A small image denoising autoencoder, trained from scratch: encoder moe top_k, encoder patch size [2, 2].
Rows from block 5 of the encoder of a small image denoising autoencoder, named by matrix and row number. Rows with one number within an expert belong to one neuron, the router's apart. Each number is 500 + 50 x the weight over its row's rms, rounded and kept within 0 to 999. All counts start at 0. Numbers have three digits each.
Before each expert's rows are labels from the 100 images, of 14976, where the router gives the expert most weight on average: "colour at peak" is the nearest of a few named colours to the mean colour under the peak. Only what is clearly more common there than usual is listed. The data: photos of arthropod specimens (BIOSCAN-5M). In brackets: how many of the 100.
# router: router (encoder.blocks.5.mlp.router.weight, 8x192), inputs 0-95
# up: expert up (encoder.blocks.5.mlp.up, 8x96x192), inputs 0-95
# down: expert down (encoder.blocks.5.mlp.down, 8x192x96, transposed), outputs 0-95

# expert 1
colour at peak: brown (54); black (39)
router.1:441539592503554451482542541535459503531544526408520495501493517453483361527528514457533471504481554438462565479504461532459497493536503583442409548530601497465345485504503584524465459402516492539491491542535492497489456510542429533512530520508440491475533483456527453483465513523454507372
up.0:612374451534490519493512474454478442544459373490457508509412462515501482507508524626462497476410526473546533500492405506565492539527571514439449480525499399631532540543474491470502494486508547484521552572504445468470586456500566490543523498488528372521476503553505401535549465404462452460
down.0:520525513531455484475496506572565440504482592451484550567553506495515432478510525370506460536441519464515534512505509521432601413480412509600539466418480543479438474555486567637480552501462500455473416429530550512573393535477467431503523524495501549537523460494542598433510533556463554495
up.1:440466492412515546556520493615461548421481443547575462459581416483488525460418505565570628472540417595412471502513593506587549572484535448502568475436451483448572509572531440620500545507491533500480583550468485475590559433512375536505515481437482657498488480494480456489466442493541457560
down.1:455542516572554443472484456476502427563522527494452560592403560541439456500391520462478481543451482383465544446509458458417558458456472513504551486480550502632462467507468552477520499494524504560431430540533531435423494552489556455429475498465434422445501416554545581547556523429508592527
up.2:462536514541487523538505574449465521457481495490527489518545465490503536498572553476554536461455432461499518487484549452449445632426553534459509513456489522453584497354489466584528580546505531519512588550513562525472445463511411517510516534515515440478519509489479460516508477439390565484
down.2:505483530470430492443503467497496486403471533546478438468502449556576518501478514607486547533577513413480463442483473497491458442516533526429451515513447598525496538541500506437562600462489512517517527475469487572486547512472466533513443481439558550581469645506435342468471487398520518479
up.3:548514498500496518437485591432526454388469537541467550564490501507479539532430544582578444533551484461469554522511544454423509459553562530503489472485528534455498472541492570501503484515435544576416460567526447528389550472503579491438500469545448386501520505510540426619494507422513564520
down.3:461542486428429576518481493421498535525440514519467470462390465494517534549498398561422431497466538539523515592485500424488478430622447476453465446443505546466602509482573539566506458431352612560460431519522476485392478442484489511568457562565560553510489587448588532518484530500523487480
up.4:524551454549511532398500442478565445563487419472535504499480561527442544550476488470554449509402532431466528538533474566476459497420566568500533510490499480524494504380471680566516441481451517485484466482499523424456485503498527487480512511564456395501477539507592494513502499484431514511
down.4:492519552516456613516510550455477557600487490467552496393598461453573528516526424470502430537592516559590489540538544532555501441537369456467513530443456492543523499483554485425492462535465518419489527508464512430440456505508503599495504504554531443523459567447549503464474471564527467519
up.5:509642603481523515501500545493508520478450528453482507518550495528479421476387505467472515478518548512452512526475571427471564582608462378412497481432515497445512499511504447455542533441502489490495547528495357441491591497487511492517510472497522492531491480568489449542503473608365507528
down.5:488550516552489501517491563465481420461384506491400541496531467558519422509341550496536468557557520529470521522507425479451535437526450462538489434479530505668531488512511539606556536485493554545484488418503563449432585521493503440488485523539437510559512530533460544494543475463480555489
up.6:524433483558516512518494482473528527454510509583590508498536441482462476512479541400448519424485488561436427518523500495583582517487480541473575514490437550500583463634474433574493413623508468469493581555406447415462432458494522529484523524566417500500477482509491490557470462502580426571
down.6:478483519620586386457507531503472450519598532393517576513508544486494462531489527476493425680456518345476604430481535494392504462420507572516469521541510520557448495551423647523485490514524472562478439559501541503488472537525505465421527499525488477464495447517503481519478520561538542488
up.7:471472466564504516375518476468508496525508517457533516484502534499497551482573403448558469543439512410538558525558592553416478503460566527497512495528514561496499535435526613574494490488453521496485476667533485535546410468492519497404511492406563385493492533483634504479484501481490538477
down.7:558513490447477597545509500433445638543512507527529496350589498441576574450537427503530485429588495607536452532582566504535490541488530485427471543465447485469522543485506484473498544475444535452510523462463516493525457515526467654618474455527574549515513612492513450532443512536534522520
up.8:566437502532499533445547631551600469468483460477439556495429392519482539541549486564490437541492513456552511601522622472450430406529577491475489480524505431544453488552516522572512557462440552552490426429501472451468622489495410435489511533546554515540478588497528506527497490431690475526
down.8:497415531532518532513527499502508530555517551455489533455440504469491526555508449548472477489604573514518500554568536418472466515623494492431461501429562422444448467451532495572471485479459467527467501602542433425531534449529433550525547503453621617484563497427510583557454524530494427458
up.9:412560545496518459436431574498548480568482502483473484539559449513516452516441479403544491517475552464511425504466578466505484505505494447621503510568527425470482495456475553482558439441508510427533531492492476449577487457481475452452442513418331533535464551538525482625519543371405429559
down.9:504535538518559500497521441569429497505519496450550557558531610537428552448477493553472546547469512328454612452555556434370494527482513553500454501546504590541495456590458552562505524552530461604562431546496542564484590528524541486437565464399494536526548446559507482455561469491490484526
up.10:385429501467505500441475564488537495551469509490478492496504423516537563463562492380522442559521472543576534507448563534474520533619378414637577502544462468535501526545533525575510531525479504461513545567515536519533428522508474474496493484398555615503489501503501598465489476476493453534
down.10:489553588423518523514463604520509507498493570547531545488509453479467535492475491494436450542652488603591582455500584555480527492631483473393544474422466522441495514446447522574518424470495500530520413542522468488523499511503571479559521480552567658508511502474486595533481551541540427513
up.11:489511502511476780505497514468512561487514497496402464452513463487544480449507449476510490473518508535511510760524481534500544475507511529529513521496505495492519491489566483520497566528327535464519538509475515543498509542511480526585492447499506495529488608505513532502514510492508524514
down.11:621552508557570423560512507506539544586527523530477465548554569565427553448498639458585511551543523485575502396413528529561502489528490545441535501516542503494435518459357421439461535467602393469555541432508497487428532515505559501436607486512530488440519404537421572471489579565464436450
up.12:472438410486456517546483430488548456559489532495455570507444437504467491562565520450543615358507503514556384476536432491575450496461508525409521483460483514552560421453481480484493566526502504574435532445498477491526440514486484474477446528614510487546465505505503493466521450506573540475
down.12:487570616467510490435532613455501513494476526495543479497509518512490528443365477581485395581535478475491578523472665541425588456558459483365542502437520560390420574499515567477516470493471537471508434555513481473463562499499560508540528469442507517454508471485471533497517523561515463474

# expert 6
colour at peak: white (83)
router.6:511494553524483514511482532442557511511463417556497510498620506525445491473569507435593505549651520534610495501501432496548469470651353531566452474433390462472589483519488430526516491486491504432530485523489518527468512554473513494491496544577498452530488502512495399531508494492516521560
up.0:512581484503498507468528494596527497538479406510630417491463526520495554537487507499537537415427506461504521480483516421487456513524522553478404485373628487412522549428494531518479711462463505480479499563561493591444474430528508502487499532552474381455515495487514393457518496578497511502
down.0:499492578477475455453404488474515489516530498539492516465531546459532566501535508555514563453555456541478495532507526552538445462491549376464606530472458461467500514498484474580470489375538493381517492535473538494657586507417484506557510531452525444538508539528430516524508445395527474521
up.1:479490558496518511492539497491543599527560489497454459423565482444469493447490459456554479479548429473504602487572492507468526496417567475424428521568520460493478460525489487504465563405493484478491515444511520589486461578499436542518499419523532413485504528405554460468489505459479566494
down.1:476445473559492536489477559469419520509537570487421579544405515545553515518481553465526506516568428472480409513465532534529525418521489524571609476485535468549471522554540511570563444522513543594510472556509498454533512394501500499472497525457410505533469520525464597556509472522590410626
up.2:466420629539525507463514516446571535456459599474481534504507463526486452547518480546443456558467564469552510550481510497451458403477540486439504518458490580613490556475479542480516463510495502476546541460494368458531582474493577499511542573448466499479484508542497440567491523502455508472
down.2:444430417546504474481494509495553490545466532474487479451358536530471395541494481512488491507538560472450482501496418419522476511564472492457490505550452438581453527502519526591474509632420468552534490652512465403357503433532497533506512572532441473473461520436490577639507612447493434510
up.3:540493543421495516498518549538504501528514316515610441512509534493497476459552500515501519482468494467459553491522522567513455539526540499498460514382494515558450488403488457503488547449473487438502444427474506549586544572482615502541519361623504436478512488489481458468493512481582457521
down.3:504642523439531482512540432576363491568523435563598424519609502505542532471543485435536488447498448491468527503465508571574466527344531465562574481409485454538495509482526465403518503418522515446495510424460612586583465575453411493544516448535547471553490488565504470420472488514527537575
up.4:513637546425552483490501488532611446474504422493542479546486494456465476500494507498476542414448369499549523484525455449498472504568472542437494516426572524499534482529508501552505592478459505472445462478523548603488425486492571519546508526543459394500496476510525388409479482659580612505
down.4:444492548479477491509503526595414476424537545581481459513602484538596486485598569445527525429477358462478524456438502495568473458466481506513542497519476453503567483435504498487511586456535418383489563506521554564598553526503450502518494475449500474459559479560489467393599471487546533605
up.5:484349449514522508462507438574573489602502458477415476514387498484515486529521507580512530510410539518494467501479636455557427478519550432589464478495585535650503509629525516519508455517490523548512422500509453579491511478506607490467511551415509570467505480491499546548509504515489489513
down.5:483240506537489453503530555468473517510477621482393497492316511487525462600500440602494498536513522469502472543450544395473460434583532506516528465553543523542486471536527561659504537583494530514510431558491451469482527430495513448474474473454479560482505521519504518548485509453485450476
up.6:511531498458499496589561482548524561542497457527529454479504552461499496449503484461494530440525467536460548512580506480499491536479569499352448543556529537387504454466523463454468656346489490453554577464519515578517435585569471569553495418587512460499530486474521498423464509551460443504
down.6:558478435583520480533461477457504451492494541571506462517465528521528472637562461485576541504458490547548456510511435522545515482509500480572487551520444393499505526477495440524547442612533422534508539461512503483493440398457566461540529510514461548451486462521519607583512490495487430495
up.7:549461477465491512486478472475459525547515633557393489470516526531497493489548502450489481491635528496497516484476422486471607379494464457393538464541451426506461460423475509382486563551506493480556583497534554532466537600473436541548494382554516500534485480541456607531493519458485457526
down.7:536554460577503566564499584469470527422444619540472541544492441491445469474435507551466450584415415491568461536543548446513502503604505533412495513530500580534465502484456513511456537520506521604505433583513438566461568488474513462470506487473418498522541506512542495442568529449497633409
up.8:522436404503498504536498523495512526418501573487419476474523454479511571491490505474580479533517425471535460473532612564478498516637493515642548498636414480459550516568540523593515439576504501508484474470469540468448500421533427484436485572537471625460496500497456487591471442474564518554
down.8:444556579322500489473417518610498509567517430505525471501507483485491557431465509494515533466455575467428460448538608544582444519472518463503512526524492482497451487552475516477486524383537496434445443512428504520721481498454385506502492464513528613449504551508476488464470534456481457546
up.9:519590475567533515531547439447597516501459459512473514485535537440465445483493486483498511448548583503556493428527430496475583521447555555411433560479509569411518442456513444414458546423516498546510577501539384526379481552545508534511506428574483429498541477455536427523478548437458564445
down.9:513352434518456488481445532457465522489508536516442581482369457454508486643562478510487520518474453483492407509543496496530512421520531539540452432553528402575536478460495490602514506531474516557512482532454511458410541504542488421568524500492432514504452497498570522508556494538496522471
up.10:535493525499505495469489622423460502471532346506514536499480522488495524463495485500524491542491512495595568477494523532467397534626502490540516483659490420441514490487512517506464533447481474485495428437534525527482490584488551506512488387588463455497526531520539464513518505486576542536
down.10:515621491437504462472501426570400466590555351582566520525599493470506550461569513473493516426437466541427521479510459562570498529316531493565506468509435408491534513534471448471519552444510492410526525469542621607567503490508393478522477502482486541432500434503466507464456497473506608596
up.11:407521518528505518505537577453462538417496475423517509475552504439470442585537485459544460505536602480594507513522394450502470515443511549421515549476465413454556488449485485547488486526502485491515538553510515409453430475511396577475558526492519449506536491498521455538483468451447559506
down.11:487378495451531464554469483560532479476485548563450567502454523532497464489505569420488567441498508437514500511495481413404439492483505517572458489597501597493456532565496506517552592559482535605482459511492512608476354530491561495493474472423489556515545480507518536404545544502514580521
up.12:452327503538473531502457535525509448473508523479450571588382511482526581567511472556521530488441533501472493492577535478447484521546563602563515503424562530468509408453516571583475589528444507602459455543501477554500550453455520465505520481489535578468480528474599530520505500447548564467
down.12:485432503546482517530470558573517453419457494496523457543476447524482421526446440510553435499526436466482521466470450552488482413462473558486567420457518545474486477459514498653548556623453528544522376565489502361406445437527524513399533515517503491494447561520534507541555503406588434528

# expert 0
colour at peak: white (91)
router.0:460510502502499495503477492490558494432485492539575510517502455517488559483553504573522472571458537517556419510495427551503512436536428463681572489471438570565546474489502498515518415597498493464484446548484529543615539440483384476485488583469487518514486489516494473459504502519565577440
up.0:557530499466492522498489385490473530620493496557512459483520503489469506492539510408502541463508494502457456504486463565538578457375446518533469498458484544479474527442496452472502448506466481413518566445475557508613485546545571517497476528508491424514509520523463647457503541610527446536
down.0:541542557438528522533463496421487502507572341545533533472521479484477542455538462516528568491595517475521534539561535541559480521443516519463445533533527577417456461542538555370530486412453456488468474531531471586523558517489356501490524494429612522470409458437537455482499520472495543403
up.1:425470361479478471548509532506482487540503533466503519495385475513506563533557512623542471485425464469457484510476475570532481505283503458382519512545540497441550480489497514447505514544540485489498442500512492500578542469489347463457515512412561572512514479480484597575528550541564560499
down.1:504460523524515512473549487401480451550436336603426559499470557538566546455549585492478558469558479490410500534480393473591475540489523612544352531591457552471527471554470469435497487533484468538514393521527570508464520528468444526562567542454482513425495422501490462523537513499463532515
up.2:509370554518480521468467449427572516491471539378540576507462510495476421562555477492550467606463549499555433525530486554496455441507327441573585473496451500518508446516490499474484426597474523523440418470492489533555467483477435445478485540478461512571475507510498597558498489530528498443
down.2:567432428496487528496460635413496551503448490524571514475453491542510566538462511544477514460546460504492466536492435588517533513532473500563527487541518536471471497574482471462501479584481465463530447495516519449414536506456551486508517493533482537536458571554489575603522487551578417583
up.3:441615458568536491511567522573526540447544560460499511480566505459481530517551480324564464486505423460512488499527464582430491539385490580478552603488412484488520497366507523576492529562506461526498566472518493446579380493529459491520586521484509547466519483471512536446457504542451615556
down.3:502312406476473534461513478471468534537533544512442476470372530476452462558555453601452565509433461497482450504499440421571395507481535387586468483543570494527534510561529455456415491529471510565466487490539540579440492539513583515517490423474528537517524502497513534476573571436553463463
up.4:489397384491443522605482510422530512492528512443454536501399492470478483536555469450561594453542532560524427493637427529537468512471451608510513491477503456538549400557458419475482515587539502569439535424491577537478421571465519482446491459548538530542498509457543613482499535487537529494
down.4:562345559526462515487535524523462566531489521540454430490493467518557452537452468434393478474486413542404463533522527436474454384472419485557568543571419521476473543454510565566489537568448490411570490485498473491542534555525579501511468484450478448502473525504510532477512445524477434577
up.5:438458421486461586529524424385547481489554525532446561499484527477448488552563489499490577445483502548458527534613387456496534548353482589526378494562565571499621416502501476466514576532467518601430544454510523565547471592486534512462495459529457477535513527463550566476477484437560522510
down.5:562391545536531509500428396504526445577528444530507537468580503415504408527474500406478494488490479555494525524459545434417514441477466446533451542508445540460520528544471513508516478466493514474482384562440534507463442543454550518615447520503394404505427544479526561436455451541433552531
up.6:570511530515468497540477591379504502508515504509487474515513484495508539467387541505485503479560491556485496498462538543486594516646698500530481512587460489512485521380509418553507424477514458452561480629506606447456534462498474489515541514439617516431501491485522495474481509498505433493
down.6:543590540511469521498495545534441460421451510428532446515649478488491503416478549516542523485463418478490532484467572540473534482468589414408572488462498509516501519509496476498476491390505480499507482456517501525682502469500462477480508504452523461532462555504524434347453514483470662508
up.7:566489403481472492540488534467477527476523448458525489447497447489525491519604463441513487471446480543652469490549475603501479516547386449521572521510425472493529512524550492462479470452454546460452492489494548493526352437478513508518477497564614542522533517463537554506442472419562510531
down.7:443618489486466503397493527492505468365531389554507501462530473500466494411404489616473466476506505493468502502531509573469559558462557534494543561491456583461482463468591541459536495492431591527480449463445447471666542494507426503477421429496479521488474479509595447506510504420516506505
up.8:525593386516528538526502441541541502473561387465538488453556502450541537540530549485494508431552537515528559453517508484482426513513499518417423507428496481436520419475493532526462487431491484446504571561521433434496466445519493518531538508518607496447520499446518465586443476355459498456
down.8:452463511500510471541492519508489548366476576525423578460456402513548535397475433523527496471510432549583427418552497564506508496451513356589609554562430516535473465558521497530507569572486494541464460535535568506631452517445485530537454472419474460491484536553559533374491524344528610555
up.9:380318488472486487467503595605404487499457536512434487485398496493510512397491513513525531569390482469467454485471533455471443588557433467638500487642487441539590566455533513562494578509529488552497408562543448447602583507529551499460500483462512588525473501486481578526488518406463483492
down.9:512642428554495552489504466572453478525476441468489506516546517479547490527498522404438517470549461549470471434505463575517653463494571684482550479439468447455503451511480538512487492611526495561468586553499546468485331472547460500503493444541511517548486479530476631551557482603507509594
up.10:446566478474448513401516618660452488583473425517450457485548501535492515419567492426478468414519505508411535486506524562470525492587417563472413552444438473470556513492452460523468428572502458416506559436512561486579416538467539504545482469506567406466512479485443561501514535638527473546
down.10:519539444458446518526532514436535529489458349485485470562522511479490503469505470527538562563531567456465501506456396559591539487461478629532459512435499489621512436461521529395528474606578503459494462642505437460475524404435441487461540473392532513553521527454450477563482495560577480540
up.11:484591437434482527503537510545558556403517437569566405461501513452553581398486481631493465428473487537433504504521494588491553576500543508482500544464458599433522575439573488493481522547443491449487472588499450495574568406526514566510486511540496473485519512440547415487460479538593556518
down.11:456456524505455590412462525487566512566433491443425509486439489460527512535492480472494394519478538507491501590495511469503453473372475526522484528492479479475521517546553571481527358585411539494472514499499469473510497542475546458490483530478475438599494594497587597582551456493487419557
up.12:359409435483474509491494595587437550469503559461517479466407465498502554446601483549498535471424397460501450452517512493528470486410447446564543572521464500542571517456563515482436551601538466486530562512476540423590516471531484463440480505394487437508477540500481579482489514494472573577
down.12:472504407516516508529509513492519417528534428489490554546430501493553514542521614384458538464584586503382461500499494446535457492546483683532446482508490455436517453568482524488536489537538469606457487595448570536416438506492523450515469538491469533523518499513461569561491467587461405557

# expert 2
colour at peak: white (88)
router.2:586524396565470504487489349420528472554486443521565509519454489509521479578469507596450483448441504499532440504489489526561453472400460376495508476401434482600513501546481494497513436631503524520505502511488485455486526461503566508479487604426479502502479493498503636594516484450456442486
up.0:441523466475434497533475525548534539423511459446543504509571469546521630480460493556483528443557409509436529518507578478497474581408612579540498521536458528430584492471527486544489522460465515456490492551446581458491499433445482507509477513457500459527490525503539372519488455425652606503
down.0:531456404536506580504506492556482483548450465505431558570510526485483450466507575444442489471506529461515421444474496446517517392543546516567430500531504526462450500445527460515527554482490543553422404441516512603493460585486510487453496438430602500526496496477513461299528524568413571454
up.1:438471476594485492484472509485585516387473626567514496458553484501468576493510475526537493507592406515471461534459398513497490501428408486424479521450509625412458507312499475453506507618482505483489429470529418494521463514478632491478487488526475479509492521489524509525496474629604498512
down.1:468553489475516490501528434473489458559553417472538425477479465550511441508472520574550545480478557522493510442535525511570487522463530496493423515566578493497459473591534500314490506408513487476503451528512553620651520499468368466500437416425560552465505553528465570511504527433486439441
up.2:457606450429458497499497551527483461535503433535548452488518472524499623491435459532502519419491462546493509537507491589512523607444578510410409516540476517453500560417557495454489545426472558451500523477491460470526566460479578519587484503530552407524481516512527425444498483515497472484
down.2:617605547526501492438533459541513480563511542384462515497448505512480459417452428454556465517453562480485545524545575479504472473562515402448448467497551477456463463490485581518601525483495495528410491506560490544498450570508496501465483435497532496456495484468518544457505545561455488370
up.3:539655449470508538509536501543508504467533464524565508477480484476502504454426480492459446477493465444406572515506522566441561493404554556477560488452529542494456460504541535442468567539488505567460515484551600534542390514529475521539528388517477520484499486461536569494465558493548563524
down.3:465426493489458539488450491339577527568495524594471558527408518480511456492533484586500497518483549522499497524492459482587401512532472520593475383577459492485506553555469495467504383524461539513521518537458525584489624525468532497484548504395473543507495559531508453568512486369441488439
up.4:462384531490539500463555535598360494551494584584417437481479529503482568471547459402527442537474490471459560505473559442434550536596480479448457497668520457526472571582487486509532540546499494482525506538474550521526528486499443521469527454393561538486496516510493518483473535432390471514
down.4:487496473471516540483538469496472541586521452523481515519517466508521576517521462473436596409592464495392447571480518492564379544475505519466373486483540563468495514513475465534471651349516500434453492487457471546487490471512548538562492546520543493437482477530494471513534414538548473514
up.5:512513474491490510481467487362542494434478462448515526495512523500490458476470451531511457645485541496559564517508520567435517489497504474659570474541504536492510458545511524481477399556449519536458393460510616558525475491512491480456497514474430508547466513496540563589480541427609597505
down.5:460498447425487464498433534397466446498404405512571503463571467500521487445503524486578564520562472514543481490501462604542465522438480486624572472502425538456566504565526420497524363598476470500508530523476495434538484475440504544511474480543433498512496490573479513497523490455579485546
up.6:487532497495476608452502507515578526541512467503441487475543472513547604405508359505464567411531463577507561575550531510512506578563505427476411485440524534473544544455541509479554523480424548471449491476486429559461501567450450496569488418487596479517469532481615424453564490536524477504
down.6:546466531580590491486502595399518484481573553389476514484556566490407505535518446468585460576559495461525526449456544529457486493451471429453546518445474493511489486505470507633463478535508398502539505451644467470520498518529586531454532545551464359483536450494519492521443543487481532558
up.7:477465498548495530536576475604490503597531422520461460489473506461519481473565481432505543457422542503478548554535618440482450478489537583618525519469582502414534527441540525571473628392484489538549439553535455568513435480570479508482491503538475442443546489498532582547493493409475515480
down.7:505469479572544423494502497489475457537498517477477565595432477541506451479580593519517540496525555482476459453492424476441498472491451416556571541515508341513470454526458499534423471457546370541531556434569574515575559521508518477437514539433573529485502447459446607512462554426453471440
up.8:510564484504497534509503483507540541479513421498481467468444506492527496431455481530483454494455490523549551564501540525427536406544476480606642518424539534430442509436546576508509551528448511497476388513528564489532411507509521517510511454536450529493522517470570584558500506515623567497
down.8:563568437541469547404480596410549464406472530386507543478595404471487498526513515574494496486634483540512499446432475596531476515455504542483470478514440458505491555498462469548517509461458509481494488478480472398493479453519471491503484564494490494536476553483509409571449489499529503523
up.9:497484487486485564505486549449538504595509485505489523443493466476498494557548488501468515453540538562577469512597454592543473583490483485409537553463426460485493443396523484465480508445467539491488521538482380431518433459503405523531504482569526485534513514415572379535492462534457488474
down.9:423588496544472560493486536458487520451432435468444549426508411485559437473480400525453527519470582575482456595573491473539553486494520470418445507518467468502517412473592506512484476526393543556358451522505561431470562476497462517528450456499531609530481555505611471552561421406523481494
up.10:457371458561513470457507584608370514520514565629401533475439503509526551490503511508550561482456410483417439500492477443492504586501469480552515515574518444607483523509468505577547532588494506496538528567532534466513480496520573502472473514404481423500502492487515475531479498400495481539
down.10:435506419486473506551514428534503452531518426511506592517521475472551546518546528462481541428539391522379456551494415535521531532405482505548412478537564489517516467515495483591448535464516520541369488513525570625518442453487441490493493476445573512556475560455534483481492508501530561522
up.11:499371419528500519548475559418596524646481493506438578460429479516457500565560496482526534539491522544631484494549427609545488565506372449548586493518464416570499511393462512489480503523475476493489487472470476464523362475492499518484512482547482469520536524468503554551455516529477456500
down.11:463567536509446541458544526409469478446439399487433568441484503437502521486426421556528516421544613492510502509498551490502623486475581520494480503606458533533529521513542485456474455489471499607497402548528504543515612568455465529428407385509501565559529517540547527609470531477465493475
up.12:514459513482515462537490443540445491418488513422512499531469537516457478501491540547540450555431533458448498472499590463509472482440581453540550495548524523605503412498485552529478444545476479562444397463545434543518558452482439506405512519476489634488485439481534572508490492417434558418
down.12:524415516526482525568494470385440502569484464582522474456446493557458512518500516465482508540546526516602431487482426436590512554537448603504443463560510627447559616545476415475488390616519515456478537491475567502410518507469522541466552519491492545491522477555526525483529487625429426577

# expert 3
colour at peak: white (84)
router.3:555401431530468517510488559357465506385479477531452520487423475513538569483400507548490485538611468522475486494498563549531533467489551528574611486562426444505497514473498468466505544570496503484518547395480555444440522514484574499492489417522492546520473512515475599592508486464578422588
up.0:527558461484524544537518511518524514451493575421553506487478483461478498544399478535462503445517457522555516516545491433559406529498480472417513492539492474476536475458557501491478584412500542565490479499538384481470500436547422524523481510506518639483528549461556375469442499579459562446
down.0:482414472488407526454450484407388514564450539505456470442427514463482535488537503443473513491522454455448475537480440578428512491509547558571519489566421515586543428500493534584483455519505491504524501480510651451488523541423432452511546540437451481568503531564473458582485507366557556573
up.1:497397520586549512487533494402544497581524461502475459505546515449511475518514507456544468434478528500490557498504559516439513601466576554545393495493484588577493536574514484687456447500512516507523526539517460451447444553500579544478532477473474454457534475465502398530526503440494464484
down.1:533374526570459464509516490517430461502543476449521574547508562518518515532553520419504602507530602486497538531511439457444417494621513559473399527465481452496474446461461482540531446600550459571450478538564538513444555540529420510521489448436520610473525484516488537490524490652481498484
up.2:465402521610483505493470485406520515519526492529527458524458455491528490517521517511490510469426527479453450523505508462511486502322530551617443530441500679578434487404524517623523490559477515532448545517468504448618491498507610519500496492480418447512482533461510539511494479459550475490
down.2:487590479505566435453491518569499509394501514528491539529458477483511464535517523451505483488550524417565462495509535471455513451654485490518520573460459353616576452520476559528477464484547493593424443468475524401448436442483530452502449537523535519529454534555568509486461437583537613495
up.3:518577504504490507484464495507505503436518494458506484518501473457553459459461499490510409516514511451475513506500514539500572366351582482629559469504527622471480496494545566511491496509432486482453597525535570516591429511516566570481512515507466439523471558481582629515527521423538601495
down.3:403505493511528522348481492467483504500399515492531558443399537550542509527518463544499442417458566505530515464424465530451424547466546500581452431506517448470466511451528573381528523435489570495456473468499483520477489477389518471514437542440443491573494548548480429510550476487456570472
up.4:537499501418486512535480472458410540657447376549624499512510500546524469580550525437474495466454489502475542510502466540493554490482524466512451527535506482626541465523485501423471466534480536488528443535486636601467381551523442521526498558434550414504479495476470371425520531626501510536
down.4:427505500509523483467443420503485499511468448469456529518485413505493554490536481396465599524490418537365580578513464602556436505269491532567479442533571511430498482537477457438530478499475483435525515471425526587546538514481393517545503468421538604514529529505508449439445480462513594537
up.5:504499442462474543550476545446434553478526450550523466444522490432485575525487508547515585421460448533500462510534511483522492651592547496456506552592505421474565538594506395512483581528489477507546518531533472453378438463518496518550503503462517459459521492447470315497451486516501532521
down.5:467508440425430561490502457430447537506494470563505479505510470454508563504522438494458566446522461548531438520552368574560516530531452581598501531455466587526573424527532495474500444564483522446464478566441553581451501573459472579556488516476584542463488574460518487548450479513568501528
up.6:476490469489541519522544466455452530471523431572502488479529520496506571448474492512522565492474421514519460501476434415543501542545434548493446509554516598530563535639439422505520505496520466515524412596455533561407565493495492507494542556436587578532492478545470383477523502508509507537
down.6:432583451460472482522509513410512511532534453602551563442470499462563604430475530589434475453513582513590488532520418556570493463522528577417373501484538462428483505494536471322522418389445500499509470582509477579511502470546493477523448547481612545518552555489533535556527462553485407446
up.7:505494483591555442471517570377478464392467471462499559538544472509494444535480508452520479642522543518561523452474322531409506423494395598590552497466470538409468452501491546565482467504486477513444471547540557520439466508516576457481507541512499466539509490525516482479514468470535597488
down.7:491528498441470530597497492493424525506477495606500454501583524540443550441533522455518570438459468551500450542431500545512520626429433473505621448476467530462457497509506460482512399610492450443499510491490544491509456516490518513497514528445403455510431507492445535519534525532512501533
up.8:561636516473540516464518460593507514468484508530545502487504542489456565518560495588536491471511466456496480515521582513492544435456419426474555499356473483574490485444478544561534475535529493500495503471511444471510589437509326466508485598498469505519473473472522520547501491458547586488
down.8:413621405508516441501588495513475436520462408530450467576495493488495499497406505559516491473473556494418568523505558548567535536412533652482412565462573527421435492533505546477481461508535524542534500489517458456507451458527487495505470499458573408515547505475519508570443487487559468462
up.9:480500443514476531458530470593545519403491383451369411472473540496554487465460496520510394476428524477458512492526569521478487502440539614509554537325524464444494495529539572477502548501480486502499510549519508462433602490511403526520542473488503476464531516489520568519500525377547504503
down.9:526518549485556512384448574448483448415470542518575453528545528498477568520467437539483422597578443460504638443475503503426483499607465493340482488470535598453519592530472481564467466513395553538500518482502458463455522496484521452535488484495661506516493529496505537512532500535556477459
up.10:536535431461513493500500547487430505576483407508543506488458491512484443548524519458489516501428503527539460500496401426479429475562422506591479494497568408431554488614474505484501521568511519472506416575554646548444435499508487499495496579520489367501515497481490492437503520657484480579
down.10:440439529560492513500537444549515509609499397503569514501482506516502480606502534421483532507507558497485453548493473438538467501373498689498449489463513463496485458542469522524540405645522463489489454513494491403432431504524400504516493558487437524529488487491515559546534513643461384597
up.11:475525413466484499517496427443557451503509428493464491533451472536565595485488497519568468506451511536482513520540447564488485510376529504483449494451478599549501462467576534457501487452521518546472443503597397532475561470509385501461523474423561666521464495505498574504549494479582598428
down.11:507515506566503519568526538433511503580555389438494443503526523570497533508466510452490477516574578497486479539509574537556528478416600541426436482478516467487492568548516510415495436515562516442469575500498520335518550443503480463449525521500580393464480486501498482672501533444521362496
up.12:539689447448481520464488416563501473454499468466546511537531501511491611508565490511526482453479442448530502492537595531470429474443517500510487488433501544475547396402529534426472520435478518498456501508522446532489532482489396489525504547472526544476498516498520428466496459460514635442
down.12:536479554567517476504492433404544484587486422418556520533436540557464536550496516400478524534458507427507576487487521479413472529442476656493382462521574586477432464491491539494554484526500494505450497486568500593423489544512505444494510470453525373541504452456518565481539484591421494470